config.yaml
spec_augment: false
win_length: 512
decoder_mlp_ratio: 4
Rows from block 5 of the audio encoder, named by matrix and row number. Each number is 128 + 32 x the weight over its row's rms, rounded and kept within 0 to 255. All counts start at 0. Numbers have three digits each. After the name is the row's rms in percent of the matrix's.
# mid00: scale 1 width-5 conv, dilation 4 (encoder.blocks.5.mid.0.0.weight, 32x32x5), inputs 8-15, a 5 kernel for each
mid00.0 088:090111124124121097109125121124130129134133135149068191105161075175137143157126128129127130135153134141164076100074100044
mid00.1 086:204116118123135180112126128132129134134122121164133112145085165120134151130125127131129132182142126142127077178123079182
mid00.2 074:125146138120119143146128128111130125126123121145067044157027163139121107114124122126129128142142142118095129110146205155
mid00.3 159:167160126134144173153122146147124133136125121165123125167039167127141142114131128127129126144167178146173163163164154130
mid00.4 146:054113143141141061119142138136130130126129130082132137087107067176160130153128126130126131080118127141157126153096187156
mid00.5 070:128131126116132127125117130124124133125127130084199121098013071142126171130125128119134124141131142139181080126155164107
mid00.6 108:057120154152132072130148140133122116127136127094154104136213118152095103161130129132131130065103113129123168103168151136
mid00.7 098:169135121115128152131123117126126130133125135155113199143062107113138107075126129129128129141104097116071100109075066130
mid00.8 101:211142121120122183132124126120127132133125125203096134155080225118120138138129133124129126188129124121128071133135113129
mid00.9 073:143128121104113145123120105112125124125132128127070162130167101154120156135132135128133128144123104099105060122082216120
mid00.10 081:139138116120113136130108136115127126129126129188153159186110087156142158132127124131129123117126136118123142199107155064
mid00.11 097:208132121123127186128120126124127135126119122151132159130138140116144155131128130119129132190139126128103077150111061143
mid00.12 098:122159129129149130145125127142120126129132131155151148182097129087111105100129124124129126121128114073126131105171095159
mid00.13 132:117172134124138125167132122143113128121151130122098099180151147076091134106130130126125127122116132113117161080173113098
mid00.14 081:120115120129124122111112132124131131134120134100193107051089060159118179128127138130131134159159170173184077164080161151
mid00.15 070:117110119111116117117124117110132140126121128121180123090059045144107151121125124128137129168135149121150062093121161100
mid00.16 129:047121146144138082127135136138134130130129131060116099138186065147136167151129125126127129119142156163158135080160143093
mid00.17 084:167139120116129155130125121133133135127129132120092139095120121087140139121130134129127128139151113108097110106118091093
mid00.18 090:215130121125119187126124131118134129128126127174122103084097213120141129138125131128131130188139133129137071119137068153
mid00.19 094:144140114122121149139109132121126126126127135152147126156056116136120188122127133135126129196165162154151126175175157120
mid00.20 068:134133128116121149131114125120130127132126120120081134083107122158122166120129132130129132160165165159162134167201185020
mid00.21 121:089098119127113091103125119111128128131125130085131154084142042153132119148127125130128130135123127120132071111045115103
mid00.22 086:109161124122135116141114126138125129125129130184139235119140121092126139080132126131131130143141135128139196142081145121
mid00.23 088:119144116109098118136120117104132125129127134137068179115147133149127153154130129127126126121150182169157167130116110086
mid00.24 117:194110114132114178114121129115129128127121129105125163084188079150149123117128128129126127186141119111078076165076096155
mid00.25 101:145139111124121149135110126130126130124133132146131120107090146135127126143129127125129128109148183171252136124142198126
mid00.26 100:129140106118120136133114128120128127127130127144114197100105059120121168154131133132130130146145169186183084096096128106
mid00.27 094:105127124131121110130110130123124136131121129132092179155104120164146128161128126122127126135160157160190177171136188084
mid00.28 097:105122124123125115118122130122130131125124128116183176140092050144135142133125130125126125143141141125143087114075167112
mid00.29 123:106141138123135119139133109129128115121134106103209063145134169114117111083128133130129129124129117087056177137134188111
mid00.30 094:210137121126142180128126128139129134132121118173150160160065160087176118094125128129125127177128120114112084137130056144
mid00.31 072:133151132117132132136129117140126126124126129190072216137084178096094133096136133132133129149113133110159198071182174158