A small encoder-decoder audio transcriber, trained from scratch: 6800 steps, 15625 training examples.
Rows from block 3 of the text decoder of a small encoder-decoder audio transcriber, named by matrix and row number. Rows with one number belong to one neuron. Each number is 200 + 40 x the weight over its row's rms, rounded and kept within 0 to 999. All counts start at 0. After the name is the row's rms in percent of the matrix's.
After each neuron's rows are labels from the 100 texts, of 14976, where the neuron reaches its highest value: "fires on" is the input token at the peak. Only what is clearly more common there than usual is listed. The data: read English sentences (LibriTTS-R).
# fc1: MLP up (decoder.blocks.3.mlp.fc1.weight, 768x192), inputs 64-127
# fc2: MLP down (decoder.blocks.3.mlp.fc2.weight, 192x768, transposed), outputs 64-127

fc1.55,149,206,262,247,195,205,168,262,176,204,242,170,272,206,237,189,150,190,168,204,158,229,81,245,242,216,149,216,203,278,172,194,221,186,178,150,135,151,204,167,194,262,228,198,138,242,185,200,243,188,187,150,190,180,213,182,202,149,187,304,235,187,182,183,236
fc2.55,156,240,312,173,152,185,176,164,195,138,226,166,239,217,255,256,219,230,171,215,229,157,206,163,251,224,165,319,132,258,213,188,182,166,149,233,275,256,180,216,208,186,220,157,175,229,158,227,153,184,248,263,154,96,167,258,259,192,175,241,173,198,152,216,207
fires on: "it"; "must"; "you"

fc1.256,142,195,166,239,167,165,188,220,251,65,186,177,177,165,283,179,212,235,236,200,228,213,227,222,149,221,168,162,258,207,202,243,206,199,212,288,187,166,219,207,187,158,174,233,204,228,176,163,228,206,204,246,215,158,225,145,165,198,232,214,253,225,258,267,249
fc2.256,155,260,228,201,171,233,246,128,289,190,239,186,161,182,195,218,225,134,275,163,219,153,272,168,190,183,200,220,222,246,205,257,202,153,195,159,187,200,121,199,210,219,227,245,159,158,239,250,83,186,255,192,182,178,124,197,189,261,188,188,178,211,185,199,270
fires on: "was"

fc1.138,144,274,208,245,256,247,180,192,229,213,223,214,261,182,208,208,227,162,195,187,135,174,166,171,187,179,147,260,217,225,255,162,165,257,224,195,270,203,229,189,208,202,297,148,199,153,203,174,303,191,206,176,152,174,144,180,208,195,263,192,229,118,224,214,174
fc2.138,167,209,194,147,148,211,229,231,251,229,207,232,213,261,125,199,129,188,196,165,200,266,139,211,208,195,280,180,193,253,266,218,206,251,263,148,196,204,180,240,241,163,216,165,170,271,173,192,157,250,267,239,112,162,233,180,192,242,253,188,101,153,195,105,319
fires on: "you"

fc1.9,068,185,236,172,180,286,190,214,146,169,226,180,200,238,238,165,175,224,258,242,143,234,171,235,169,210,176,170,215,224,185,173,263,118,128,202,179,130,169,197,193,233,206,247,249,138,217,165,238,173,212,247,150,257,211,172,232,166,194,250,216,127,173,240,217
fc2.9,064,254,249,205,264,206,277,195,199,252,283,172,179,238,241,244,178,266,221,218,189,198,185,140,200,237,235,211,208,191,215,160,190,244,212,191,242,207,249,207,270,184,224,216,134,239,177,174,184,181,216,191,196,160,141,167,155,262,202,210,157,207,168,207,234
fires on: "not"; "must"; "quite"

fc1.287,101,188,260,169,179,207,165,158,170,163,245,201,199,157,282,201,153,218,210,218,203,273,156,198,212,233,204,214,151,159,166,149,225,146,170,169,182,169,173,133,266,175,245,165,170,192,216,177,243,169,242,237,180,176,205,165,226,153,124,243,268,320,204,233,182
fc2.287,063,179,248,233,175,218,163,212,210,175,191,233,122,203,219,217,235,229,222,236,170,203,220,190,263,195,216,172,84,295,190,173,186,205,208,244,236,158,174,112,206,212,197,226,217,233,201,266,157,227,222,257,229,215,162,185,175,78,215,159,257,210,247,203,186
fires on: "was"; "are"

fc1.305,151,234,246,161,188,222,215,219,98,211,201,161,202,184,261,182,221,225,179,226,207,168,177,204,133,193,217,250,206,256,176,226,285,120,128,196,223,201,117,159,185,231,196,168,171,113,212,155,239,170,161,215,144,204,175,185,322,219,176,190,217,209,241,217,268
fc2.305,159,204,204,183,196,194,188,177,210,199,109,255,179,150,220,190,172,156,170,225,207,209,166,176,212,148,211,146,244,233,246,228,107,271,277,207,229,194,247,212,240,169,256,246,246,193,147,195,189,148,219,242,236,143,193,226,171,197,166,157,190,98,223,158,184
fires on: "he"; "she"

fc1.394,129,199,288,253,259,185,269,293,181,221,238,242,229,207,223,200,241,207,196,188,139,204,143,241,161,202,183,247,213,236,156,190,259,211,136,165,276,173,207,223,208,202,170,83,189,177,198,166,233,212,215,175,162,225,205,167,227,155,243,264,235,157,184,217,230
fc2.394,088,187,275,148,89,279,236,196,259,177,209,238,179,160,235,196,202,291,203,189,172,148,243,202,198,218,175,208,184,251,269,202,195,189,134,241,179,145,221,231,177,207,232,301,189,262,192,197,190,180,133,218,202,167,225,306,150,164,191,284,233,174,146,216,199
fires on: "he"; "then"; "she"

fc1.60,155,221,181,167,197,219,154,228,215,163,162,248,259,207,225,220,232,204,196,246,161,182,175,220,202,240,171,195,199,198,146,198,195,158,203,150,187,199,180,129,206,126,214,164,201,219,206,182,251,209,234,226,243,153,159,150,196,204,221,194,255,236,216,209,185
fc2.60,153,215,187,216,224,170,179,192,206,155,238,271,252,150,177,212,196,208,185,271,212,155,150,237,183,152,175,143,160,171,190,226,233,229,209,180,327,175,246,228,218,238,195,126,229,166,161,164,289,149,162,186,199,204,151,204,167,206,216,201,142,164,271,233,215
fires on: "be"; "in"; "were"; "was"

fc1.281,139,165,214,199,248,253,233,208,218,266,212,159,235,254,253,157,178,163,229,268,114,206,196,268,120,214,210,232,99,163,281,173,306,227,155,211,196,154,156,137,126,206,238,165,250,199,209,171,248,178,177,203,186,180,170,216,195,144,208,230,187,206,237,235,179
fc2.281,121,118,176,115,215,195,196,199,243,160,191,141,282,170,198,204,185,164,124,180,142,195,221,213,170,183,106,254,280,222,195,162,182,152,248,196,211,246,183,184,200,182,186,88,127,165,143,186,245,289,199,302,206,219,186,162,215,215,225,178,262,186,221,216,213
fires on: "was"; "that"; "but"

fc1.343,090,181,242,278,212,237,182,214,187,173,239,123,269,171,191,128,184,205,196,200,145,152,161,172,210,248,134,190,191,202,176,220,220,160,187,166,168,193,254,168,155,164,230,174,154,248,227,197,247,198,231,145,166,172,257,128,171,127,235,234,213,183,170,185,174
fc2.343,068,254,250,297,109,203,281,228,174,194,259,210,170,221,164,215,257,184,233,227,248,221,282,255,203,241,133,296,207,192,189,202,217,173,210,224,180,202,118,199,236,218,196,136,175,174,193,257,132,253,260,213,164,216,225,237,270,169,206,159,160,198,102,182,230
fires on: "not"; "must"

fc1.689,133,160,199,138,217,209,213,199,198,237,198,223,221,172,232,216,229,147,195,137,181,161,170,151,208,176,134,206,111,179,156,174,217,203,141,153,196,189,222,139,213,196,212,142,285,225,226,171,249,160,209,163,168,116,197,198,172,203,198,205,153,284,215,193,186
fc2.689,142,254,210,228,190,242,211,201,245,102,199,216,128,158,281,189,286,238,186,225,163,244,276,190,180,180,238,221,178,183,282,194,257,174,200,205,224,229,157,238,296,236,213,171,171,125,207,191,182,145,167,230,245,285,185,185,150,174,210,227,202,187,168,149,186
fires on: "was"

fc1.136,143,142,196,218,278,135,146,280,184,222,148,249,236,236,334,175,156,250,192,212,151,207,137,325,156,252,197,199,173,194,183,116,219,163,241,215,192,148,176,143,167,184,186,143,163,185,176,146,199,192,167,223,228,215,200,232,239,200,212,229,207,167,286,257,208
fc2.136,152,284,215,224,212,172,151,208,245,205,245,202,167,224,270,170,213,97,117,197,164,172,216,172,176,137,220,144,232,271,213,206,171,156,219,206,254,216,171,191,242,234,209,214,184,187,216,164,145,264,223,167,212,162,191,224,155,174,215,245,187,216,192,225,245
fires on: "was"; "were"; "am"; "the"

fc1.33,150,110,206,140,193,189,264,191,242,175,177,214,203,145,207,135,243,217,159,160,162,185,213,228,228,163,197,203,210,184,240,177,281,211,177,192,270,188,184,234,115,155,263,169,257,228,170,176,237,114,212,180,215,127,224,190,237,199,196,204,266,214,278,186,240
fc2.33,179,189,189,179,146,142,188,232,272,202,212,259,224,176,173,128,218,194,162,211,174,215,161,199,245,265,152,156,204,129,161,235,190,172,138,258,194,189,253,190,188,261,204,117,193,131,247,205,247,208,203,161,246,203,186,180,216,246,235,259,187,189,142,159,243
fires on: "what"; "why"; "how"; "nor"

fc1.279,108,131,262,232,180,257,170,214,143,154,222,188,200,269,221,157,199,255,284,171,163,250,210,177,190,211,196,258,201,214,214,166,273,192,135,268,195,162,165,185,189,214,192,151,210,206,213,197,250,145,221,205,175,184,171,209,224,185,155,250,241,167,241,136,251
fc2.279,101,189,108,221,187,150,160,230,226,209,199,170,272,216,145,165,217,142,181,231,127,109,161,161,215,149,242,199,223,177,125,167,333,204,213,193,211,225,188,176,185,170,147,149,179,239,216,220,205,166,144,194,242,188,214,234,171,265,140,150,201,270,218,230,210
fires on: "the"; "was"; "is"

fc1.272,138,186,177,163,204,274,228,236,248,131,158,223,228,214,201,166,172,249,171,187,104,232,189,210,180,188,165,179,157,249,224,146,160,148,202,135,168,173,127,170,136,199,284,145,212,157,182,199,212,152,246,198,208,198,195,227,197,158,237,221,181,224,234,274,277
fc2.272,138,149,131,182,175,217,180,199,230,155,142,237,202,198,160,200,232,256,163,212,264,216,221,158,211,279,221,217,179,250,186,248,175,216,258,282,201,156,243,186,152,178,226,144,235,181,154,207,200,177,164,247,238,266,225,166,238,194,213,254,143,166,161,185,144
fires on: "what"; "such"; "must"; "as"

fc1.37,129,167,217,158,291,221,237,223,212,168,253,213,183,200,200,219,150,249,210,131,145,180,139,134,248,150,112,184,182,225,284,214,237,159,190,167,225,144,222,171,217,209,311,148,179,168,248,197,243,205,189,158,223,168,239,211,242,187,197,207,194,259,165,216,208
fc2.37,125,235,170,191,226,190,160,210,171,274,203,163,278,147,164,193,208,148,202,250,195,194,230,190,206,231,203,165,236,154,118,241,258,210,126,232,178,231,282,256,166,102,224,230,243,186,181,228,208,252,206,132,171,183,153,221,221,160,156,184,155,232,243,229,194
fires on: "you"

fc1.160,129,225,249,166,124,252,166,246,195,130,193,196,166,191,180,154,244,209,167,209,184,218,222,155,132,246,145,190,223,227,160,137,241,166,193,161,201,214,182,168,178,148,177,199,261,257,162,196,192,151,180,273,226,227,253,116,151,150,292,201,192,254,240,207,211
fc2.160,145,237,183,184,151,163,229,220,189,168,136,151,238,269,168,226,216,235,217,157,207,254,183,213,207,258,173,145,254,200,183,184,199,278,242,203,205,261,214,213,170,185,168,189,208,252,163,190,186,209,244,274,261,239,221,212,205,265,272,277,190,204,189,69,161
fires on: "not"; "have"; "had"; "has"

fc1.674,143,151,220,183,168,203,138,242,118,218,202,219,215,191,256,180,200,210,217,217,183,265,191,239,220,216,213,219,221,199,219,186,240,162,179,148,239,144,144,171,208,218,209,227,205,220,212,211,181,243,209,266,165,138,258,215,234,190,187,227,235,176,249,241,209
fc2.674,163,189,222,218,205,165,176,241,220,197,224,169,211,220,131,171,218,174,129,192,198,172,170,172,248,191,180,179,223,177,183,193,157,128,245,180,172,261,186,207,242,265,152,177,189,170,263,195,228,247,201,190,197,221,128,269,181,202,210,163,127,244,157,189,193
fires on: "the"

fc1.657,116,92,194,204,202,284,217,165,232,104,168,218,194,228,212,166,234,215,231,206,121,202,170,229,159,216,233,190,191,262,207,180,214,169,204,185,131,169,177,199,144,208,241,96,213,208,203,208,245,185,177,280,209,183,131,192,168,124,184,214,156,253,252,216,231
fc2.657,104,210,197,139,150,191,145,250,226,126,218,198,135,194,204,191,244,211,220,202,160,260,149,204,270,165,179,183,225,216,223,176,170,177,159,177,276,203,171,247,238,249,173,139,139,174,185,234,249,249,223,193,221,166,184,240,252,261,168,160,177,265,203,194,204
fires on: "and"; "but"

fc1.668,154,200,258,229,212,240,219,293,156,207,212,129,194,172,195,228,193,210,211,116,170,220,183,251,255,245,148,176,181,222,250,231,190,173,204,196,206,180,168,173,179,200,269,173,213,199,167,200,213,219,208,180,157,144,168,191,292,154,204,284,123,248,184,137,160
fc2.668,149,251,199,163,155,240,236,218,122,242,195,245,161,138,158,217,223,145,275,210,209,195,174,191,198,234,286,176,184,214,231,209,249,139,196,197,145,230,217,199,209,237,210,252,206,266,238,214,253,169,154,188,144,128,199,188,190,182,243,281,205,181,112,219,216
fires on: "a"; "said"; "the"; "to"

fc1.144,135,224,197,228,164,241,220,195,130,167,202,221,186,187,179,145,194,223,224,153,191,155,196,243,259,202,180,221,220,272,118,156,177,235,192,168,214,201,147,190,176,236,245,166,181,177,200,216,212,140,224,156,187,183,204,213,210,195,148,256,212,215,195,244,273
fc2.144,155,184,145,165,142,176,253,218,265,264,189,153,235,206,170,224,139,161,254,185,218,253,229,126,217,263,289,215,174,159,270,186,281,192,153,232,180,191,259,172,168,201,202,265,215,203,173,183,213,175,209,188,219,158,241,189,207,225,206,192,192,201,157,229,249
fires on: "don't"; "not"; "no"; "you"

fc1.344,158,163,226,222,229,224,166,220,175,204,186,264,201,160,240,217,247,232,271,232,173,199,142,247,147,163,135,179,183,278,177,159,213,157,167,144,285,153,192,190,252,198,185,216,225,124,242,198,200,180,249,246,114,143,170,235,301,243,149,286,196,139,195,192,198
fc2.344,130,231,323,225,167,201,208,167,170,140,234,155,224,192,176,192,219,231,184,200,199,148,255,160,236,187,165,228,188,264,219,307,215,229,191,218,183,225,132,162,205,170,262,261,177,221,241,187,152,194,237,154,297,219,192,195,190,187,166,241,181,178,217,170,190
fires on: "so"; "how"; "very"

fc1.404,151,224,246,208,182,241,211,190,164,148,312,178,156,194,213,204,223,239,244,199,174,199,128,182,174,178,228,199,211,195,179,167,264,119,175,155,199,155,215,99,155,185,179,165,223,214,202,216,235,261,226,324,213,229,187,127,205,132,141,251,178,190,205,179,247
fc2.404,154,210,202,235,139,247,144,207,221,162,134,226,196,266,201,138,197,158,209,209,118,230,206,194,256,188,174,205,216,182,153,223,197,242,158,190,186,208,218,224,254,294,226,172,206,172,166,179,166,162,187,149,243,234,106,161,192,184,149,212,234,244,148,221,182
fires on: "and"

fc1.741,026,244,192,232,171,224,197,181,182,200,215,161,200,196,165,181,206,232,191,242,181,210,175,252,224,215,152,238,146,172,242,125,232,142,159,157,190,175,183,229,164,206,309,174,181,209,204,221,268,219,228,198,212,205,207,220,251,178,216,261,277,211,245,196,128
fc2.741,009,198,246,228,193,162,150,197,225,219,295,235,196,216,254,199,145,207,140,200,200,250,237,204,87,212,186,197,163,7,210,162,199,196,141,176,169,170,160,157,222,211,193,165,257,221,212,205,250,196,205,176,0,224,158,246,231,143,195,308,189,219,268,185,182
fires on: "you"; "have"

fc1.148,144,223,265,219,166,247,214,259,238,157,274,176,200,214,243,195,157,203,256,258,154,163,200,173,197,167,213,221,230,145,175,218,229,231,188,195,207,207,196,181,225,175,163,196,210,205,187,137,228,152,189,127,195,215,177,177,181,210,251,191,265,255,192,200,223
fc2.148,161,215,204,183,198,200,254,128,167,144,137,160,199,207,175,172,160,218,197,167,222,196,198,247,298,229,181,141,233,213,265,265,182,220,246,277,202,210,142,215,161,230,158,204,215,200,114,233,110,165,191,169,235,188,166,293,212,195,160,192,194,193,265,85,235
fires on: "been"; "was"

fc1.168,145,218,198,200,212,226,211,197,120,235,130,242,226,238,305,222,244,224,213,237,145,171,172,156,284,200,195,254,200,166,154,174,272,191,143,193,188,161,160,125,201,151,250,176,225,269,236,152,211,88,220,196,162,226,134,160,192,155,131,199,194,244,237,207,228
fc2.168,142,144,128,182,148,259,133,245,226,211,212,157,144,238,154,141,167,174,171,139,251,203,234,156,155,182,202,130,210,180,160,200,175,200,278,222,203,308,248,173,230,214,204,185,173,218,290,226,190,304,247,219,194,256,209,255,207,199,296,161,160,165,260,149,168
fires on: "be"; "were"

fc1.274,143,226,259,139,158,235,207,175,176,117,247,155,232,100,241,184,211,221,216,241,209,204,231,204,138,267,188,152,239,249,202,224,264,103,161,276,264,174,159,167,169,195,215,225,248,206,221,196,254,217,222,205,189,156,283,224,236,172,237,193,219,153,264,273,198
fc2.274,166,187,194,170,178,218,150,222,122,263,205,203,149,229,215,136,188,231,236,182,185,206,152,175,211,260,209,196,250,250,154,193,118,195,205,110,170,254,227,245,145,247,253,207,191,218,228,179,138,194,189,182,243,214,255,225,206,210,205,192,235,232,156,184,227
fires on: "now"; "so"; "man"; "as"

fc1.646,142,188,265,191,176,154,202,223,152,220,243,182,247,176,246,176,277,263,153,191,147,246,176,275,233,258,197,184,191,230,244,233,271,132,114,250,201,138,251,151,169,145,228,204,182,217,145,184,195,138,186,238,219,216,207,196,228,170,219,257,208,245,183,251,194
fc2.646,139,180,117,147,221,223,143,246,189,149,184,201,159,200,99,165,149,196,167,247,188,202,172,180,225,204,209,212,274,155,161,228,162,231,193,204,203,170,198,283,218,257,209,208,192,202,150,255,266,228,247,267,186,212,145,301,166,190,211,157,206,276,207,161,236
fires on: "a"

fc1.200,058,169,242,160,198,221,271,192,231,159,158,215,185,221,219,158,220,247,206,208,92,265,210,243,185,198,149,190,195,200,207,138,220,124,151,143,183,198,227,217,205,193,223,155,271,237,271,192,225,192,195,216,204,140,166,176,207,159,208,265,208,246,140,216,226
fc2.200,047,229,211,251,184,169,158,162,184,184,236,224,200,123,214,228,157,174,184,167,220,175,188,139,225,160,176,272,274,211,104,247,257,187,214,160,140,225,140,140,226,184,198,218,173,254,237,204,195,204,296,190,201,177,215,187,135,275,132,219,185,182,249,135,204
fires on: "what"; "how"

fc1.345,125,249,176,219,240,220,176,155,174,148,227,155,190,174,237,201,181,250,232,272,177,232,184,258,195,231,230,200,137,205,205,141,229,186,173,146,171,105,99,149,200,187,213,221,174,180,254,182,220,220,193,239,123,216,219,233,218,204,147,243,191,212,237,250,168
fc2.345,115,241,210,138,291,175,198,285,183,170,171,228,156,180,174,249,146,195,208,252,103,166,191,283,229,195,235,243,234,266,191,168,196,202,194,148,194,252,178,154,205,252,260,248,190,164,133,175,198,177,220,229,195,165,165,183,256,213,135,180,209,181,110,213,262
fires on: "be"; "were"; "was"

fc1.369,149,222,294,218,164,266,191,198,151,162,310,179,213,228,294,167,205,208,196,201,196,251,266,155,138,237,134,257,159,212,215,145,241,105,147,215,225,177,156,165,224,169,225,182,225,230,206,179,175,174,238,255,162,168,199,219,224,160,157,246,190,200,234,187,251
fc2.369,170,190,151,200,177,190,239,191,278,167,102,204,229,196,171,235,174,240,227,278,194,187,101,193,174,209,203,171,228,212,205,184,181,204,217,255,213,193,256,200,217,176,184,210,256,212,201,188,277,212,141,241,184,177,167,130,198,208,184,152,201,210,186,172,245
fires on: "the"; "a"

fc1.205,144,232,203,220,212,245,173,244,164,223,276,196,318,183,238,161,225,177,171,158,209,184,146,234,194,302,155,193,228,229,161,225,226,210,167,207,167,188,184,252,200,216,236,159,179,195,189,162,213,140,137,145,212,173,205,138,209,182,189,260,214,232,211,236,245
fc2.205,176,247,250,184,170,184,258,169,195,125,185,212,183,194,252,182,251,262,203,143,230,182,273,261,220,258,196,265,144,279,211,179,159,184,164,233,223,178,144,180,168,178,262,187,191,202,163,197,132,300,170,239,199,168,162,249,198,196,258,196,219,250,244,116,179
fires on: "it"

fc1.218,136,162,195,124,220,197,215,262,203,203,236,195,199,315,215,137,237,208,246,263,163,239,145,173,164,193,166,201,95,198,213,236,196,102,196,191,227,174,198,140,206,246,236,183,271,188,241,201,248,233,208,239,168,229,231,213,205,182,202,203,166,182,169,186,240
fc2.218,166,197,191,164,189,241,175,126,214,212,204,144,147,174,153,200,218,233,239,214,265,164,157,188,197,294,218,235,202,193,227,216,206,181,130,175,168,185,208,183,177,262,200,189,198,130,260,268,242,196,179,225,203,241,166,186,147,152,166,129,185,241,223,226,172
fires on: "not"; "have"

fc1.678,062,202,297,274,205,226,223,232,230,201,261,132,235,270,228,172,128,237,249,217,166,166,143,227,222,205,161,218,188,243,211,154,223,175,139,231,226,158,146,167,207,237,209,214,253,273,244,188,240,189,268,198,191,177,214,230,202,169,199,203,164,223,231,218,206
fc2.678,058,262,173,208,149,234,239,215,191,109,213,207,147,221,102,162,145,188,256,201,229,216,238,226,257,118,185,239,207,272,204,244,200,165,247,189,237,179,204,208,155,177,312,175,198,207,189,274,229,195,249,197,213,258,221,158,168,163,228,192,238,145,139,232,301
fires on: "not"; "i"

fc1.208,067,196,236,194,197,225,173,201,203,114,209,180,217,198,246,195,167,247,204,193,128,224,158,220,167,233,262,216,191,201,200,108,289,231,170,169,243,136,181,114,174,204,251,198,265,194,210,164,251,183,188,201,222,184,299,151,255,179,236,259,197,233,201,229,165
fc2.208,035,178,239,180,242,186,188,210,216,259,265,196,257,158,130,214,136,187,112,254,255,198,229,154,332,210,168,216,198,94,231,159,256,206,92,215,188,164,256,157,217,224,206,159,183,195,215,204,267,137,284,163,143,212,209,241,172,235,228,159,188,178,165,253,229
fires on: "so"; "think"

fc1.258,126,247,205,242,203,240,196,164,170,258,192,217,241,197,279,180,226,168,193,248,188,203,152,174,151,203,205,208,180,197,252,213,162,117,127,181,206,136,235,88,180,228,259,200,219,182,222,197,224,139,203,281,177,190,182,150,216,165,210,190,192,281,207,212,242
fc2.258,108,215,128,268,202,230,240,152,205,153,121,221,200,169,131,226,198,215,206,272,245,180,198,278,225,214,150,232,218,179,262,226,217,204,270,196,208,146,204,286,180,197,208,247,187,193,248,241,186,228,225,259,206,226,130,247,195,93,233,214,217,266,234,215,197
fires on: "you"; "out"

fc1.103,140,203,214,210,181,185,179,185,216,228,193,196,189,186,196,95,204,217,207,269,95,216,185,266,152,240,194,210,210,169,208,249,228,178,104,208,251,149,178,179,199,196,112,160,189,191,199,198,279,191,185,164,203,198,211,241,220,213,80,185,240,220,246,174,243
fc2.103,153,176,193,201,291,203,222,183,237,157,204,221,157,179,212,220,188,221,355,211,202,171,244,140,161,211,211,135,227,231,215,237,168,270,186,182,199,162,242,205,235,238,185,254,191,255,128,165,237,120,208,154,177,179,114,208,185,248,127,228,233,159,194,167,200
fires on: "be"; "me"; "he"; "is"

fc1.236,138,211,224,117,185,274,262,175,174,191,187,143,241,135,248,196,137,218,171,169,185,187,239,178,198,187,185,228,154,167,210,280,223,207,216,179,174,218,191,189,221,164,187,232,221,194,179,167,257,188,218,205,185,225,235,224,201,198,138,179,205,233,231,200,214
fc2.236,166,282,191,202,186,222,104,221,194,204,227,263,194,181,217,171,158,171,239,158,159,125,189,126,229,167,276,231,263,227,253,170,236,165,200,178,160,167,141,208,197,209,219,240,166,206,214,150,232,224,212,198,109,181,184,210,248,147,199,216,214,208,158,242,133
fires on: "he"

fc1.226,138,195,236,206,190,172,132,221,200,113,221,166,195,121,256,222,184,191,155,171,208,165,206,240,204,256,212,239,193,227,176,138,300,176,134,203,178,136,172,198,132,197,207,112,203,256,191,179,277,206,184,156,150,275,238,169,248,180,147,218,225,267,285,209,227
fc2.226,123,246,221,184,181,238,139,201,265,201,200,159,255,250,150,209,159,210,237,227,156,253,261,153,170,254,215,232,165,175,133,134,161,158,191,208,137,235,227,137,220,188,217,167,159,226,193,248,168,205,315,199,205,178,280,230,137,225,345,177,300,123,223,156,173
fires on: "and"; "he"; "came"

fc1.694,171,211,202,218,186,213,159,165,193,199,156,175,177,199,333,213,187,280,147,200,162,264,132,207,181,203,246,178,179,242,219,164,204,176,167,154,153,142,176,176,168,234,224,163,226,229,237,179,236,178,240,245,192,233,200,240,173,219,175,222,205,233,240,172,159
fc2.694,167,182,257,201,223,214,270,158,149,140,181,183,192,256,196,168,177,201,221,225,176,131,158,279,364,143,177,180,173,266,260,256,162,205,214,233,255,238,166,189,213,160,162,213,173,216,154,223,181,227,204,223,135,148,255,174,188,158,241,164,227,179,227,102,222
fires on: "so"; "as"; "think"

fc1.11,135,206,140,224,205,181,182,185,191,190,153,180,188,196,171,215,238,201,222,170,156,212,210,247,251,229,191,166,224,245,193,136,281,193,166,226,169,165,178,223,185,167,169,166,214,232,188,192,214,160,211,286,162,208,239,158,164,186,213,208,277,150,242,180,253
fc2.11,126,191,261,158,170,160,205,232,208,217,168,146,233,221,219,193,192,232,178,212,149,237,178,204,151,188,174,201,241,163,133,274,151,219,166,166,209,183,268,175,243,223,214,151,179,252,222,275,196,235,238,221,188,142,213,190,193,275,214,133,216,241,231,227,205
fires on: "here"

fc1.751,132,209,218,146,188,158,222,247,221,169,209,240,255,134,205,116,185,193,202,242,134,236,202,242,209,194,182,178,128,239,106,164,163,161,190,229,186,197,172,187,250,190,159,198,207,243,213,173,225,160,162,178,187,207,223,162,174,131,211,213,225,236,202,249,244
fc2.751,139,197,176,134,139,176,206,188,176,177,250,248,178,221,253,279,251,175,258,213,220,216,204,165,170,161,235,307,265,163,198,203,253,158,154,178,247,184,205,227,269,237,151,123,197,220,192,185,279,207,197,203,199,190,90,175,190,223,137,189,134,153,170,207,124
fires on: "it"

fc1.161,131,166,150,202,280,176,250,193,167,195,229,139,311,229,199,74,235,248,223,275,126,254,179,252,279,165,183,174,210,186,222,221,218,266,203,201,261,203,212,255,223,160,174,190,209,220,196,192,237,185,171,212,219,247,191,239,172,235,125,240,244,227,230,160,258
fc2.161,148,240,218,229,248,215,198,210,183,182,198,170,247,263,182,264,206,164,249,132,160,184,248,201,166,201,232,188,208,213,142,200,156,162,212,168,123,233,231,224,199,246,155,148,180,161,142,108,175,151,107,179,126,241,184,219,193,241,196,263,169,212,194,137,268
fires on: "what"

fc1.92,143,250,192,194,218,204,230,207,142,203,168,220,207,210,181,195,134,196,225,191,112,171,150,232,137,178,190,198,176,248,161,193,178,235,156,136,155,151,248,161,213,228,181,205,218,196,219,226,277,264,250,330,176,139,175,164,192,150,206,162,183,221,173,213,201
fc2.92,131,195,248,179,186,236,157,196,208,186,268,222,217,220,248,222,123,243,227,196,254,151,168,165,271,225,204,158,250,257,249,260,234,261,215,200,163,256,198,154,255,166,192,188,148,235,249,140,139,198,221,206,241,116,205,139,87,231,176,205,217,229,109,195,171
fires on: "it"; "go"

fc1.252,147,150,171,138,171,184,200,165,223,209,222,200,178,188,203,199,198,175,227,267,186,219,216,298,199,192,216,219,148,210,188,175,340,180,167,236,236,129,142,128,182,221,154,197,186,236,278,188,284,208,175,204,189,175,208,194,139,200,225,225,261,190,288,137,151
fc2.252,176,176,238,247,281,120,222,257,177,223,226,197,213,190,164,163,113,238,243,209,128,173,199,207,201,193,192,187,251,219,214,114,222,173,193,176,185,169,217,173,156,163,195,242,216,169,175,232,260,235,186,214,148,178,202,222,204,198,227,175,233,213,264,200,312
fires on: "was"; "were"; "and"

fc1.15,148,210,137,209,252,202,193,211,189,143,203,177,190,190,172,203,234,205,213,150,146,167,171,205,235,186,227,177,141,231,214,240,229,150,188,248,254,205,198,118,177,179,242,140,179,195,209,165,239,213,166,111,222,245,221,152,228,221,178,226,238,148,215,176,173
fc2.15,174,232,213,251,301,191,221,202,246,256,180,204,153,178,167,282,143,190,227,141,211,146,225,182,220,220,179,221,174,280,195,171,210,227,212,181,106,242,177,175,169,156,255,244,194,232,199,168,165,270,180,256,113,181,152,314,202,283,193,198,138,183,195,131,161
fires on: "and"; "but"